A small self-supervised image encoder, trained from scratch.
Model: 9.05M parameters, 32-pixel images, norm layernorm, depths [5, 5, 5], widths [80, 160, 320].
Training: muon at rate 0.035, 4100 steps.
Data: trained on microscope photos of single blood and bone marrow cells, 48542 training examples, 10.8 epochs.
Rows from block 7 of a small self-supervised image encoder, named by matrix and row number. Rows with one number belong to one neuron. Each number is 200 + 20 x the weight over its row's rms, rounded and kept within 0 to 999. All counts start at 0.
After each neuron's rows are labels from the 100 images, of 14976, where the neuron reaches its highest value: "patch colour" is the nearest of a few named colours to the mean colour under the peak. Only what is clearly more common there than usual is listed. The data: microscope photos of single blood and bone marrow cells.
# fc1: MLP up (model.blocks.7.mlp.fc1.weight, 480x160), inputs 54-107
# fc2: MLP down (model.blocks.7.mlp.fc2.weight, 160x480, transposed), outputs 54-107

fc1.391,199,205,203,191,205,249,190,197,181,214,219,166,210,199,202,199,207,155,191,216,179,188,190,229,227,220,194,199,211,186,199,173,189,185,192,212,205,190,198,175,169,159,211,215,206,216,217,170,168,192,232,196,166,215
fc2.391,207,187,209,219,218,234,198,184,177,195,202,201,187,232,195,192,208,210,208,213,205,205,265,210,232,204,204,185,176,249,194,179,232,215,199,198,186,216,197,209,211,211,138,193,156,202,206,209,173,216,211,204,193,212
patch colour: blue

fc1.379,202,212,197,186,195,212,149,187,224,224,183,220,174,228,201,187,204,197,154,200,192,179,237,216,183,185,203,221,221,196,207,225,168,148,175,213,226,205,160,166,218,196,194,224,204,195,177,192,212,190,221,184,227,184
fc2.379,203,223,225,208,201,211,189,207,205,240,197,171,222,208,179,207,184,197,191,186,205,194,203,196,167,187,224,169,202,226,163,230,174,208,183,200,229,185,221,204,219,191,185,161,206,212,181,194,186,189,220,230,199,210
patch colour: grey

fc1.222,202,184,206,211,177,171,202,185,196,209,195,194,217,178,183,211,192,207,215,196,192,162,203,198,186,212,164,167,157,208,237,194,158,209,224,206,172,222,203,215,202,167,228,186,196,192,205,234,202,195,179,215,217,187
fc2.222,203,202,199,226,186,184,194,185,195,245,166,199,186,206,216,225,172,194,182,229,187,198,234,189,205,182,187,201,228,234,209,231,163,197,205,183,186,195,169,191,230,217,198,214,223,195,179,202,190,211,205,213,229,218
patch colour: pink

fc1.41,220,254,234,188,187,192,231,180,199,210,210,234,174,198,200,187,185,188,188,189,173,197,213,201,170,224,212,171,181,223,176,202,220,207,181,197,239,184,215,226,225,186,182,188,191,148,210,185,194,222,196,208,178,218
fc2.41,177,198,211,193,202,216,218,178,217,227,194,190,193,221,246,185,210,193,200,206,184,204,187,205,204,176,245,212,182,190,197,217,226,219,245,168,183,177,208,193,196,194,183,151,229,204,165,195,199,212,209,198,239,201
patch colour: brown

fc1.77,187,192,187,219,188,174,236,199,222,208,201,238,173,183,197,239,186,210,239,219,217,192,224,194,222,189,216,194,178,183,250,179,210,232,200,180,142,183,212,216,220,239,209,219,188,230,206,168,185,219,232,216,181,204
fc2.77,213,210,200,208,179,182,206,194,211,178,199,214,205,192,206,215,203,230,223,179,221,210,239,190,240,190,211,170,219,179,204,199,201,183,175,184,175,181,200,181,180,208,207,172,223,210,249,209,200,198,207,193,143,197
patch colour: grey

fc1.16,220,211,176,196,220,224,221,217,166,194,208,222,209,195,174,260,209,172,184,169,220,211,189,205,197,179,207,227,201,230,212,197,216,194,192,183,206,194,194,200,209,214,211,225,229,191,196,181,208,190,200,191,207,186
fc2.16,219,204,216,203,188,181,218,187,180,179,196,205,218,182,174,190,179,207,185,206,228,211,229,176,191,227,241,211,178,228,183,198,186,174,229,203,208,191,166,183,216,192,163,167,179,202,196,194,177,197,223,208,214,195
patch colour: grey

fc1.221,186,186,171,181,223,188,183,169,194,234,220,196,195,207,195,230,203,192,208,171,182,189,194,229,199,175,193,186,214,179,196,215,216,184,216,206,183,185,165,213,218,201,220,215,213,236,230,164,176,182,213,217,178,223
fc2.221,197,160,204,216,178,199,196,213,188,266,217,195,189,177,227,199,213,161,149,230,227,204,187,212,144,202,209,216,192,182,208,232,164,227,228,175,184,190,175,207,196,198,211,207,199,224,190,171,202,227,208,196,182,225
patch colour: purple

fc1.22,235,196,203,188,218,189,179,201,194,208,183,234,208,186,189,177,196,200,218,198,212,201,186,223,189,217,175,197,162,219,211,186,204,202,209,183,189,197,206,201,215,144,182,166,198,178,167,182,224,215,205,232,213,240
fc2.22,189,206,215,197,185,197,176,185,194,201,215,192,225,210,212,207,214,210,206,200,172,238,243,191,208,199,224,202,214,204,173,194,165,199,201,191,213,190,183,200,202,177,193,231,167,167,201,186,203,205,230,181,157,207
patch colour: pink

fc1.112,194,210,179,216,216,201,210,187,204,224,216,207,162,196,192,205,195,185,244,217,185,177,222,197,171,230,224,186,194,206,164,200,192,214,201,187,211,192,216,212,178,213,202,189,205,224,198,217,153,181,177,191,186,214
fc2.112,221,146,166,198,197,194,194,236,193,212,202,239,221,203,196,193,190,188,199,203,214,148,182,175,228,204,195,209,198,187,203,197,200,192,210,221,231,195,212,214,200,246,194,204,182,231,217,205,232,209,199,177,192,217
patch colour: white

fc1.283,197,186,227,204,209,235,180,196,197,213,182,204,196,202,206,199,202,186,193,225,177,171,172,232,196,211,200,167,174,194,211,200,189,190,185,231,191,187,176,173,157,193,190,202,186,192,207,176,206,193,233,203,202,183
fc2.283,190,181,165,199,204,191,209,157,202,209,210,181,188,240,179,221,208,220,207,233,203,196,237,198,259,194,225,235,170,180,194,200,217,194,221,196,227,183,215,186,202,219,163,196,168,167,204,215,199,203,179,205,181,221
patch colour: black

fc1.29,186,191,181,219,224,180,197,171,227,224,205,215,206,185,209,201,216,193,181,195,187,217,201,224,153,197,200,193,209,190,220,203,172,193,211,187,201,203,192,219,205,224,212,235,185,182,212,184,203,216,194,215,204,236
fc2.29,172,186,218,232,221,186,182,202,206,206,182,244,185,218,188,216,228,193,180,172,207,207,197,180,200,183,180,175,203,260,189,180,157,188,206,177,216,197,198,205,183,183,209,198,186,187,192,218,184,214,189,199,207,215
patch colour: grey

fc1.96,167,176,187,244,218,190,198,171,210,184,201,228,209,214,196,202,180,202,227,221,224,176,197,206,161,204,201,206,201,207,192,197,206,215,224,196,143,205,213,248,215,190,202,177,181,183,206,186,190,225,160,211,202,214
fc2.96,218,177,185,169,181,196,158,188,218,218,235,176,224,241,203,186,237,197,190,209,198,146,177,212,168,216,186,223,211,222,220,183,196,205,224,178,226,204,197,210,205,245,188,177,185,204,212,214,216,218,187,210,210,225
patch colour: white

fc1.330,228,200,209,212,213,253,238,228,194,192,198,195,209,201,202,172,188,212,190,188,208,180,196,221,179,208,227,214,191,227,194,189,199,202,222,218,195,205,187,173,197,162,212,203,172,174,214,150,234,214,243,182,222,200
fc2.330,200,211,193,187,171,204,190,194,184,203,226,179,190,208,257,218,207,178,159,190,183,211,205,204,225,177,212,209,192,203,210,181,276,190,210,169,193,196,222,181,195,206,171,185,191,188,207,203,215,237,185,196,168,205
patch colour: black

fc1.233,204,193,201,171,234,188,195,250,199,216,208,180,212,230,228,193,213,157,192,203,202,173,182,201,205,209,212,168,230,196,209,219,187,186,211,228,177,198,229,228,206,173,199,194,202,206,224,208,222,202,207,171,157,201
fc2.233,218,198,198,188,223,229,204,204,206,188,184,193,184,234,235,211,212,182,235,200,256,207,212,197,177,199,188,187,177,211,194,224,225,205,210,211,162,214,208,227,193,147,172,173,184,175,221,210,190,212,195,206,175,206
patch colour: purple

fc1.355,193,195,216,205,211,197,165,219,179,179,196,200,217,245,194,168,216,198,170,183,215,189,202,226,165,184,178,231,204,216,209,226,216,163,189,171,266,182,136,158,209,228,220,209,239,214,195,208,216,219,190,187,214,180
fc2.355,186,174,201,204,183,213,235,206,189,224,200,238,171,169,199,203,188,160,193,174,184,223,225,212,191,209,193,174,196,177,221,207,166,197,172,197,216,167,163,187,206,223,174,179,196,237,205,206,215,175,227,216,189,176
patch colour: grey

fc1.290,233,239,207,193,161,188,172,205,207,224,204,193,170,175,201,189,212,170,191,196,183,195,164,187,196,213,195,169,206,210,158,192,170,191,217,213,237,219,220,220,200,174,213,213,189,187,176,222,210,208,211,207,244,203
fc2.290,208,216,210,178,193,202,180,195,179,225,201,206,178,199,189,168,192,226,222,192,140,212,183,191,224,207,210,206,189,213,237,202,168,207,210,161,199,185,189,200,188,221,216,224,186,186,218,169,218,192,197,200,176,241
patch colour: purple

fc1.192,197,228,212,228,191,213,239,209,216,180,196,165,224,188,161,198,197,172,207,215,164,196,200,186,199,214,167,138,180,182,166,240,191,207,143,189,198,215,196,200,195,217,198,219,204,215,189,244,199,201,226,187,206,221
fc2.192,199,196,195,197,223,179,179,155,203,191,185,217,162,211,217,215,178,198,194,196,223,199,188,184,202,193,211,218,197,194,203,195,240,233,195,194,192,217,200,215,202,221,207,242,158,188,157,220,212,202,205,184,191,194
patch colour: pink

fc1.318,221,218,196,181,195,183,216,213,208,226,193,199,159,179,199,187,188,207,181,199,200,190,185,221,208,224,213,193,185,171,229,223,208,181,220,182,187,192,162,196,217,186,210,192,197,224,172,167,222,219,205,224,194,218
fc2.318,213,195,228,209,202,194,185,176,187,171,191,200,193,194,190,213,214,198,194,181,219,176,222,192,172,171,203,163,235,189,210,214,214,189,212,203,156,207,180,261,232,213,209,244,147,199,214,209,184,196,218,204,183,190
patch colour: blue

fc1.337,206,214,205,202,202,197,181,215,214,228,171,173,227,228,200,192,196,167,190,218,193,185,200,180,234,220,194,155,207,201,167,212,209,166,173,246,196,221,193,202,195,221,214,190,210,221,191,213,191,149,205,192,161,207
fc2.337,217,212,233,231,233,213,196,224,190,182,176,222,199,176,180,172,209,243,246,203,193,194,244,206,211,196,170,198,225,181,174,217,213,214,184,216,181,189,199,226,206,181,227,186,181,206,207,171,185,197,171,197,188,212
patch colour: purple

fc1.244,204,219,205,195,215,202,230,173,209,193,214,189,214,178,215,202,192,166,199,183,200,222,222,191,183,182,243,236,200,210,234,176,188,204,200,202,202,212,176,208,218,186,191,169,182,167,180,178,163,221,233,194,232,234
fc2.244,213,196,178,198,185,196,184,182,193,211,192,180,189,214,213,212,218,216,207,191,194,206,228,202,201,189,209,214,190,212,250,188,143,161,177,187,186,203,188,183,211,194,195,197,178,175,187,189,192,205,218,210,220,209
patch colour: pink

fc1.448,200,211,160,218,213,199,165,194,186,235,205,228,185,202,204,207,181,205,206,171,170,208,180,190,216,237,194,204,209,216,209,217,241,203,182,203,219,179,166,218,186,185,186,204,192,192,187,197,198,216,189,204,186,190
fc2.448,206,213,215,190,162,204,211,212,216,214,206,229,210,223,203,181,176,195,218,187,203,196,181,170,185,195,203,188,220,236,180,180,179,187,231,183,224,222,193,207,188,180,147,207,212,205,205,183,180,190,197,228,206,236
patch colour: pink

fc1.141,201,196,205,234,183,227,245,189,207,176,209,209,207,158,200,223,197,198,231,205,169,201,207,210,191,222,216,180,199,218,238,177,157,169,249,189,226,189,195,220,208,151,203,189,185,152,185,167,197,223,217,200,211,212
fc2.141,173,209,195,162,200,204,168,172,204,241,213,171,179,221,201,205,224,198,171,198,188,211,173,207,214,210,208,220,232,220,205,185,218,178,229,188,190,182,202,183,182,222,189,170,190,191,195,183,182,211,180,201,206,202
patch colour: purple

fc1.335,196,191,213,221,188,206,227,210,185,238,214,155,224,162,220,211,201,164,229,200,203,175,201,182,219,254,204,246,221,199,232,207,216,205,164,203,195,177,189,190,186,192,211,172,214,195,227,176,186,210,207,222,200,235
fc2.335,213,204,192,200,193,202,147,200,192,223,170,235,193,226,248,212,194,194,163,200,227,145,228,177,207,245,166,206,206,207,166,167,182,186,256,206,211,186,204,194,184,205,197,227,160,169,230,203,199,200,161,220,212,230
patch colour: white

fc1.101,175,196,209,210,224,204,206,187,228,205,231,217,201,193,186,193,193,241,209,232,215,227,169,206,228,196,191,212,208,180,214,207,175,180,177,165,202,194,168,190,179,179,207,239,221,197,189,186,206,213,201,187,204,199
fc2.101,196,200,214,171,196,213,178,205,210,205,208,176,219,249,218,222,212,195,198,207,184,163,220,169,205,193,174,206,197,248,187,221,206,216,226,210,172,200,193,220,250,199,149,202,216,194,170,202,196,218,162,210,242,208
patch colour: pink