Rows from block 12 of a small self-supervised image encoder, named by matrix and row number. Rows with one number belong to one neuron. Each number is 128 + 24 x the weight over its row's rms, rounded and kept within 0 to 255. All counts start at 0.
After each neuron's rows are labels from the 100 images, of 14976, where the neuron reaches its highest value: "colour at peak" is the nearest of a few named colours to the mean colour under the peak; "responds to" is what is common among them. Only what is clearly more common there than usual is listed. The data: microscope photos of single blood and bone marrow cells.
# fc1: MLP up (model.blocks.12.mlp.fc1.weight, 960x320), inputs 160-319
# fc2: MLP down (model.blocks.12.mlp.fc2.weight, 320x960, transposed), outputs 160-319

fc1.453 [141 106  77 106 128 117 127 114 167  84 159 131 142 117 147 145 158 163 128  81 165 151 196 132 131 106 111 112 141 108 108 128  99 118  98 147 131 154 137 126 101 139 133 138 113 131 117  96  96 119 138 149 138 134 159 148 140 205 109 176  81 132 104 147 133 100 115 100 127 126 106 112  78 106  89 128 180 182 101 125 172 107 118 169 114 139 115 116 195 129 100 148 114 210 126 107 124 134 161 130 112 133 112 124  97 121 134 132 100 130 128  93 143 142 155 126 150 132 122 139 119 128 125  77 152 126 114 142 113 136 103 135 128 129 109 160 146 145 149 199 101 121 135 144 134 127 173 135 124 134 114  78 118  81 164 134 111 118 126 147]
fc2.453 [119 130 149 125 130 110 116 155 110 134 122 145 108 146 131 143 163 148 148 130 148 106 183 129 153 128 157 107 131 103 135 158 105 146 144 125 113 143 140 125 125 126 145 144 132 146 149  73 143 125 132 124 128  92 117 126 151 113 106 159 118 132 114 155 115 139 127 110 121 127  99 112 120 142 129 138 174 161 153 129 114 126 127 117 128 142 156 172 158 121 141  95 111 162 139 106 141 140 124 127 121 186  99 118  83 132 129  61  97 158 141 138 121 136 117 115 108 135 138 131 123 138 158 155  97 104 122 144 133 105  76 128 127 142 128 149 143 139 164 180  81 126 113 137 186  94 167 109  95 123 152 102 135 172 151 117 123 109  73 144]
colour at peak: white
responds to: cell type: blast

fc1.535 [144  99 113 124 181 106 130 132 116 114 151 119  74 175 108 115 112 137 157 154 148 141  74 118 113  82  79 111 136 146 121 168 113 149  91 155 149 120 128 132 164 131  91 111 150 130 121 136  72 152 165 157 115  94 121 134 127 121 108 106 168 111 122 129 156 141 132 111 158 150  96 130 154 122  86 124  83 114 142 132 127  62 116 179 166 130 150 113 156 119  99 125 158 184  94 111 131 142 111 129 127  77  56  86 117  95 135 135 189 135 150 103 132 146 131 112 117 121 108 147 156 111 139 148 158 129 136 119 120 144 165 129 119 174 111 135 118 116 117 125 105 104 155 155 131 130 152 108 109 101 136 139 127  96 128 133 122 104 126 141]
fc2.535 [128 123 107 106 134 109 144 130 119 123 146  89 125 117 125 148 113 137 124 132 156  60 134 132 153 129 119 113 129 183 105 132 102 131 133 126 197 164 139 130 168 129 109  99  84 122 148 100  93 126 181 105 120  97 153 109 105 127 134 119  93 142 118 136 168 135 137 127 155 149  97 141 112  93 109 113 119 157 143 134 127 152 109 127 158 123 117 128 110 125 144  90 142 149 129  74 126 136 116 129 127 136 138 106  87 130 131 184 128 145 137 108 183 137 143 138 156 137 121 160 135 116 121 158 188 138 124 119 113 127 123 122 142 123 121 111 115 134 157 141  84 164 146 144 186 109 147 106 153 124 106 152 143 108 133 141 128 102 119 137]
colour at peak: white
responds to: smear: peripheral blood; cell type: myeloblast

fc1.527 [158 119 115 156 133 118 114 118 119 199 128 179  91 146 124 106 148  98 137 157  50 129  74 151 144 125 122 117 101 161 162  89 134 128 100  94 143  97 133 110 143 174 109 134 152 131 104 131 109 138 154 180 106 115 150 132 112 137 110 133 132 118 136 133  98  93 146 158 132 150 114 151 155  99 133 110 122  84 148 185  94 109 104 169 111 135 161 154 158 163 134 100 129  95 130  98 148 130 133 134 111 102 125 142 141 148 127 153 153 141 107  86 107 143  94 141 135 150 146 133 119 134 141 115 167 120 117 154 124 115 165 129 131 127 161 145 162 111 132 121 137 119 127 142  89  96 106 117 135 140 128  86 137  85  80 116 100  56 110 149]
fc2.527 [124 137 152 124 125 139 150 109 100 117 173 114 125 119 178 138 104 119  81 142 102 132 120 153 170  97  95 147 119 221 151 102 151 137 138 182 163 115 140 193 143 107 136 100 130 119 129 139 134 128 141 122 139 163 119 146  89  94 137 101 125 135 147 126 113  91 111 117 128 119 110 160 149  98 151 116 155 101  98 124  90 151 146 157 153 111 144 116  97 151 108 113 145 103 141 116  96 117 116 138 147 106 151 113 133 125 123  55 167 116 134 125 145 149 126 129 114 138 113 121 138 124 116 124 121 136 120 153 111 124 212 120 135  80  86 124 116 100  95 132 136 137 128 121 135 109 147 116 170 138 106 105 130 111 103 124 138  72 154 110]
colour at peak: purple
responds to: cell type: artefact; smear: peripheral blood

fc1.498 [142  96 166 154 122 119  95 131 114 155 162  75 122 122  95 111  83 118 158 148 151 111  79 131 158 185 119 142 100 172 133 121 111 136 147 132 133 106 104 123 128 102 128 100 120 140  76 154 109 128 127 139 106 165 137 174 133  96  96  51 119 121 148 144  95 111 104 160 161  99 133 144 146 123 171 101  87 153 147 133 124 143 130 140 130 121  92 101 161 139 129  63 154 108 127 118 116 152 121 117 129 108 122  96 169 111  99 119 137 143 166 172 129 133 125 146 105 157 149 138 114 135 140  86 129  90 136 153 124 161 154 129 145 190 111 118 171 131  82 101 146 105 129 120 143 116  65 123 140 144 127 147 111 158 103  74 153 153 135 126]
fc2.498 [144 130 148 132 129 141 145 115 135 140 153 117 142 114 157 133 135 102 116 139  62 118 101 122 115 161 121 139 119 167  81 112 162 116 143 159 195 153 110 130 139 140  96  82 147 111  58 153  92 117 156 109 119 133 100 144 119 170 113  85 111 148 141 104 128 116  97 188 127 115 119 138 124 103 116 112 133 140 120 156 115 135 136 155 137 100 146  98 148 174 113 134 110  95 108 125  94 124 126 108 138  73 155 102 144 103 124 184 143 130 156 121 139 135 124 141 133 115 131 114 159 117 113 155 173 117 131 129 140 154 213 143 125 110 135 100 149 113  94 128 177 114 117 132 143  80  40 125 189 151 123 142 140 114 105 110 133 132 115 120]
colour at peak: purple
responds to: cell type: myeloblast

fc1.21 [143 150 117 123 121 134 122 146 135 157 103 126  94 159 126 105 151 123 127 110  95  89 100 127 111 103  90 136 114 148 134 145 133 148 129 106 155 105  90 149 172 135  80 172  76 108 116 161 139 117 104 120 104 133 110 168 117 173 126 119 143 114 143 124 121 108 133 137 138 138  56 130 108 105 123 136  99 137 127 182  92 179  83 141 172 123 156 171 129 133 119 116 174  89 115 160 124 121  94 142 131 132 149 141 118 133  82 152  50 139 156 142  92 146 112 151 118 154 133 179 105 134 133 124 152  66 130 134 153 124 121 130 124 165 138 126 146 118 206  83 162  91 150 149 153  85 140  81 115 135 142 158  99 112 101 116 121 113 156 127]
fc2.21 [129 118  85 131 131 146 123 130 125 142 144  79 160 148 128 135 106 107 147 132  71  98 121 138 133 145 102 138 116 151 167 119 110 178 119 163 153  92  98 150 150 126 141 147 143 121 176 143 155 120 131  88 123 141 137 125 102 136 120 105 118 115 132 113 106 120 113 184 146 117 110 143 123 131  71 121 136 113 169 123 107 128 123 142  70 137 185 153  91 172 134 133 127  91 130 101 101 119 109 127 147 148 103 130 124 113 107 133 124 101 118 142 129 104 132 120 133 124 139  93 133  95 117 161 158  95 120 120 122 140 139 112  93 189 101  99 109 114 138 116 126 130 113 134 174 130 111  96 165 147  93 114 127 111  78 123 136 118 137 127]
colour at peak: pink
responds to: smear: peripheral blood; cell type: platelet; cell type: artefact

fc1.63 [132 135 106  90 141 126 136 101 140 122 127 161 116 120 119 120 109 121 125 158 131 126 119 126 140  80 137 131 122 139 142 154 119 141  95 146 155 113 121 126 179 141  95 162 114 105 179 142 121 173 135 113 142 106 157 146 126 169 162 141 135 127 136 104 115 145 126 123 133 169 158 112 138 139  88 149 142 157 109 155 143 100 122 145 118 142 132 142 118 124 116 124 133 216  99 140  93 113 133 158 131 113 109 102 114 108 128 153 139 139 116 122 154 132 138 119 141 134 130 161 109 108 129 129 164 116 102 115 144 128  75 126 105 109  73 115  79 139 144 125 107  84 125 120 143  94 130 120  73 132 125 151 125  70 127 145 117 109 131 125]
fc2.63 [123 143 117 126 124 145 109 107 118 144 146 103 142 123 133 124 128 135 139 133 151 113 128 125 110  62 121 119 148 130 133 114 117 173 123 126 148 103 125 147 176 140 103 149 118 100 209 139 135 127 160 137 115 106 157 115 133 130 155 106 127  87 137 132 136 132 141 118 165 139 146 106 139 142  81 118 126 142 178 110 128  80 100 136 129 168 139 145 129 137 151  94 100 138 107  88 124 124 118 140 141 158  90 127 114 112 118 160 142 143 110 118 152 106 117 112 135 115 126 127 111 101 125 129 165 122 122 135 154 136  61  92  96 119  75 121 115 123 158 112 137  98 137 121 140 126 178 123  85 107 114 120 113  97 145 146 115 125 134 121]
colour at peak: white
responds to: cell type: blast

fc1.423 [111 118 115 131 126 142 140 109 145 116 131 148 131 106 140 120 112 184 169 131 114 154  94 164  90 120  92 165 121 124 172 119  98 118 122 133 153 119 136 144 140 145 104 134 104 128 137 151 120 131 131 123 164 116 150 103 123 155 173 128 118 133 135 122 105 159 137 119 104 150  91 124 129 135 143 101 113 126 136 140 150  96 115 159 119 148  86 139 141 103 119 117 142 150 172 125 112 152  88 115 139  87 134 107 174 113 118 125 142 124  94 125 133 118 120 129 127 115 141 155 114 189 158 108 162 114 107 138 125 123  94 119 153 132 118 116 135 104 126 174 140  49 128 149 100 115 104 125  79 144 143 165 104  81  86 133 127 114 130 115]
fc2.423 [127 155 165 103 116 139  84  85  76 124 142 116  83 120 142 108 114 110 141 151 120 158  92 190 107 133 119 153 132 129 149 125 115 141 141 158 125 120 138 155 135 141 177 138 120 120 128 150 137 139 146 153 137 121 180 114 112  79 141 153 112 114 131 113  98 113 120  88 142 158 147 116  97 143 162 103 153 104 117  92 125 109 113  89 123 133 111 177 130 108 113  94 101 164 134 136 134 137 119 142 140 151 101 101 143 140 147 118 165 154 103 130 137 102  98  92 139 135 154 147 145 122 169 105 112 130  96 133 164 131 188 129 111 127  93 108 117 140 172 137 127  97 117 116 117 128 141 147  83 104 121 117 132 141 134 129 124 135 152 150]
colour at peak: white
responds to: smear: peripheral blood; cell type: myeloblast

fc1.524 [124 146 153 121 155 141 144  87  83  90  84 123 107 107 107 132 195 123 172 148 129 150 132 122 111 147  93 117 104 100 144 128 117 121 111 101 141 117 132 103 120 105 141  96  98 175 122 113 104 118 164 109 126 143 134 152 123 111 104  91 101 119 103 117 118 125 131  86 124 120 130 111 152 103  96 141 157 142 146 126 109 134 131 121 157 131 138 153 159  98 110 109 133 158 159  94 154 119 131 178 112 174 153 142  97 117 118 122 148 128  78 107 132 156 140 141 109 145  58  80 140 124 112 107 111 188 117 106 142 132 139 153 116 201  98 138 130  93 136  90 153 104 111 133 121  85 112 129 149 143 144 160 117 180 117 125 119 129 131 115]
fc2.524 [ 94  99 143 105 114 150 128 103 117  33 115 138 148 131 144 121 109 162 141 127 123 125 114 114 124  99  77 110 131 129 181 173 126 144  98 129 149 143 130 150 138 126 140 199  98 123 157 157 153 112  85 127 103 127 135 109 151  87 103 138 130 103 139 142 150 128 172 152 141 153 118 151 119 176 125 123 126 138 116 142 132 136  98 105 126 146 110 105 141 111  97 122 132 165 113 129 136 162 114 172 148 152 107 164 135 131 174 104 121 175 116 149  92 141 142 136 117 129  96  96 128 116  78 124 150 147 110 132 124 119 101 110 112 181  86 124 113 118 108 135 125 132 132  55  95 147 130 127 106 122 167 121 158 106 106 101 122  86 125 133]
colour at peak: pink
responds to: smear: peripheral blood; cell type: lymphocyte

fc1.418 [110 139 144 139 131 135 114 120  97 129 146  94 125 148 125 113 130 113 128 158  98 119  63 153 123 175 124 148 123 152 129 116  98 155 125  96 138 109 114 133 141 131 103 132  91 117  90 162 115 117 147 157 123 179 122 123 125 139 112 140 128 122 128 133 121  90 111 164 122 146 161 118 101 138 195 152 120 135 133 146 130  78 120 140 106 152  96 126 144 119 153 149 151  50 114 143 125 133 104  94 124 102 151 116 158 139 106  94  93 120 163 124  82 106 143 143 120 125 132 183 109 109 127 110 133 117 170 166 149 154 119 125 152 178 149 120 121 116 168 123 177 155 150 141 149 138 127  96 158 132 151  75  95 115 112 100 120  68 140 133]
fc2.418 [111 102 142 128 124 138 156 121 135 119 135 149  99 150 117 141 146 131 145 149 146 121 120 131 100 193 117 121  93 103 137 130 155  83 128 130 105 132 137 148 107 115 121 125 128 153  76 150 125 103  92 101 111 101 105 121 122 154 101  85 149 138 124 103  77 114 120 167 141 109 131 134 113 119 168 123 123 108 147 105 107 110 118 142  89 112  68 184 145 139  98 136 144 111 125 178 134 110 128 115 144  85 152 132 177 123 123 130 128  99 141 121 107 126 109 130 145 123 136  72 154  99 111 134 152 137 122 113 123 152 148 126 106  79 112 124 111 108 118  98 183 119 107 131  85 106  75 130 184 143 112 113 123 117 103 133 137 117 135 132]
colour at peak: blue
responds to: cell type: artefact

fc1.113 [137 119 171 130 111 137 112  99 111  72 120 167 113 123 118 152 168 101 146 145 111 115  96 138 137 126 118 152  96 146 100 110 149 138 125  86 106 154 117 132 163 133 109 131 154 150 118 120 117 116 132  89 156 107  80 132 136 152 118  52 136 123 108 125 135  80 142 174 139 125 172  96 146 125 151 116 123 142 147 147 127 120 125 131 169 146 139 170 133 126 141 113 158  95 141 149 139 135  97 148 127  96 122 134  99 122 132 148 146 126 123 129  76 164 158 121 139 149 133 112 118 124 163 131 147 129 137 116 125 133 103 146  76 125 108 138 141 131 120 149 118 108  91 131  92 140 139  92 179 120 105 123 104 173 119 138 132  80 122 124]
fc2.113 [108 124 153 121 115  99 142 135 122 112 144 141 132 153 116 136 130 147 119 140 181 152  79 116 159 141 117 106 106 118  98 131 145 130 105  91 179 127 126 141 155 139  70 159 137 146 166 144 149 141 169 112 111 129  70 118 146 107 129  41 116 113 117 133 174 120 122 167 159 110  86 187 132 159 109 122 128 127 148 104 117 129 144 165  93 133 158 120  96 138 119 150 111 110 116 151  97 141  97 156 125 115 140 134 129 133 114 134 150 119 150 116  98 150 129 165 128 137 104 153 150 129 120  99 177 163 112 110 114 155 169 119  96 183 110 120 101 113 109 110 130 161 128 109 120 123  93 135 141 117 112 147 128 139 133 119 126 127 122 111]
colour at peak: grey
responds to: cell type: lymphocyte

fc1.189 [132  75 145 119 116 117 110 126 151 165 170 145  68 129 138 134  87 112 114 158 105 156 139 121 129 137 131 124 110 151 156 107 107 105  94 129 137 122 132  98 163 129 111 121 189 118 137 131 180 163 163 136 114 146 136 119 124  93 127 133 118 110 134 119 179 131 134 123  99 122 145 145 166 118 153 151 121 104 158 124 119 126 116  91 132  74 126  96 114 110 132 111 118 116 109  74 100 129 196 111 107 125 122 146 149 137 167 120 146 113 120  99 149 114 157 137 118 103 153  97 112 149  98 172 117 142 167 149 122 175 141 137 159 139 106 123 153 128 160 180 133 109 134 132 157 106 109 188 146 108 133 173 127 118 167 139  94  98 103 138]
fc2.189 [127 113 127 138 115 116 139 146 174 161 172  86 161 129 121 163  85  88 127 127  98 140 141 146 110  82 134 134 103 185 125 141 115 152  62 114 141  89 133 126 136 137  93  82 120 122 174 132 104 144 108 128 117 136 149 129 135 138 125 136 120 157 146 162 113  98 155 110 118 131 150 103 135 129 145 114 103 152 126 112  90 124 153  98 107 141 130 142 156 151 178 117 126 159 133 129 124 171 134 109 106 102 104 149  83 128 159 229 120 128 164 131 135 113 148 153 153 124 136 166 115 155 141 129 108 111 138 134 128 159 116 124 151 152 131  99 128 110 169 126 139 140 113 142 161  98 109 106 125 127 158 101 157 157 145 151 118 207 128 101]
colour at peak: grey; white
responds to: cell type: artefact

fc1.232 [136 154 126  99 133 135 126 106 140  98  86 168 130  72 135 153 108 120 130 152 163 130 140 105 163 140 153 111 119 127  96 124 116 159 171 110  72 112  93  91 132 138 161 137 142 146 143  97 120 130 108 123 129 145 101 132 108 106 139  94 165 121 106 186 134  98  98 127 170 138 159 140 158 133 109 137 133 182 164 183  91 141 161 143 135 130 152 145 116 144 124 151 152 135  95 167 133 157 140 128 128 133 118  62 176 118 134 110 130 126 122 134 155  92 105 113 115 115 144 147 118  96 121 150 128 143 130 113 123 111 161 126 128 102  89 135 110 122 115 154 102  77 114 144 116 128 150 154 121 144 117 129 131 139 102 118 139  71 129 128]
fc2.232 [134 129 184 132 138 121 144 154 145 117  89 168 119 131 141 133 121 153 146 131 162 158 127 133 148 116 139 104 134 119  74 164 128 105  67 149 192 128 118 112 132 153 149 175 129 127 255 101 125 134 174 146 133 133 120 125 138 116 108 124 151 136 113 147 157 133 110  99 114 119 137 152 133 167  88 140 159 139 102  96 115 142 158 165 127 126 109  86 156  94 162 170 136 111 140 132 156 115 117 160 119 145 101 144 155 113 158 130 154 164 150  98 133 149  99 130 133 139 130 122 108 115 105  74 153 126 128  93 164 129 134  83 171  97  98 115  87 120 135 126 104 129 111 106  97 154 151 128 158 104 129 159 159  97 136 127 101 147 126 107]
colour at peak: blue
responds to: cell type: erythroblast

fc1.27 [121 121 128 199  59 127 103  85  88 119 145 136 174 167 136 113  91 101 120 143  99 146  59 106 116 159 175 137 116 100 112 151 155  91 151 147 130 164 124 100  88  70 159 171 153 126 180  92 188 153 112 118 135 146 113 125 113 137 154 141 126 140 112 111 137 122 113 162 134  82 122 118 111 151 179 166 129 168  75 164 126 132 130  84 118 153 118 149 125 120 157 136 132 148 136 127  97 105 135 162 134 150 100 144 153 125  81 124 127 165 126 149 132 116 156 122 134 141 131 126 152 150 130 134 178 172 116 128 112 111 167 118 121 122 115 137 130 127 140 109 159 118 130 123 124 110 135 147 103 134 179 129 101 141 139 118 137 135 134 114]
fc2.27 [117 148 115 112  99 141 135 126 148 142 114 109 140 119 127 118 178 109  78 112  67 190  86 120 162 117 133 122 132 123 147  99 157  91 161 137  70 154 158 120  83 101 138 111 140 127 199 132  66 132 132 147 153 114  83 114 138 104 121  84 130 136 137 104 112  97 150 136 140 138 134  96 139 119  92 144 128 135 159  74 121 168 145 105 107 135  77  92 122 112 136 136 153 137 146 168 133 135 143 105 149 141 136 150 128 128 100 176 140 113 158 145 135 139 108 147 114 134 140 132 140 135  89 118 102 116 158 133 159 142 144 129 168  94 169 126 171 117 115 120 137 112 117 119  79 118 131 164 137 160 172 133  96 136 139 136 136 116 173 100]
colour at peak: blue; black
responds to: cell type: erythroblast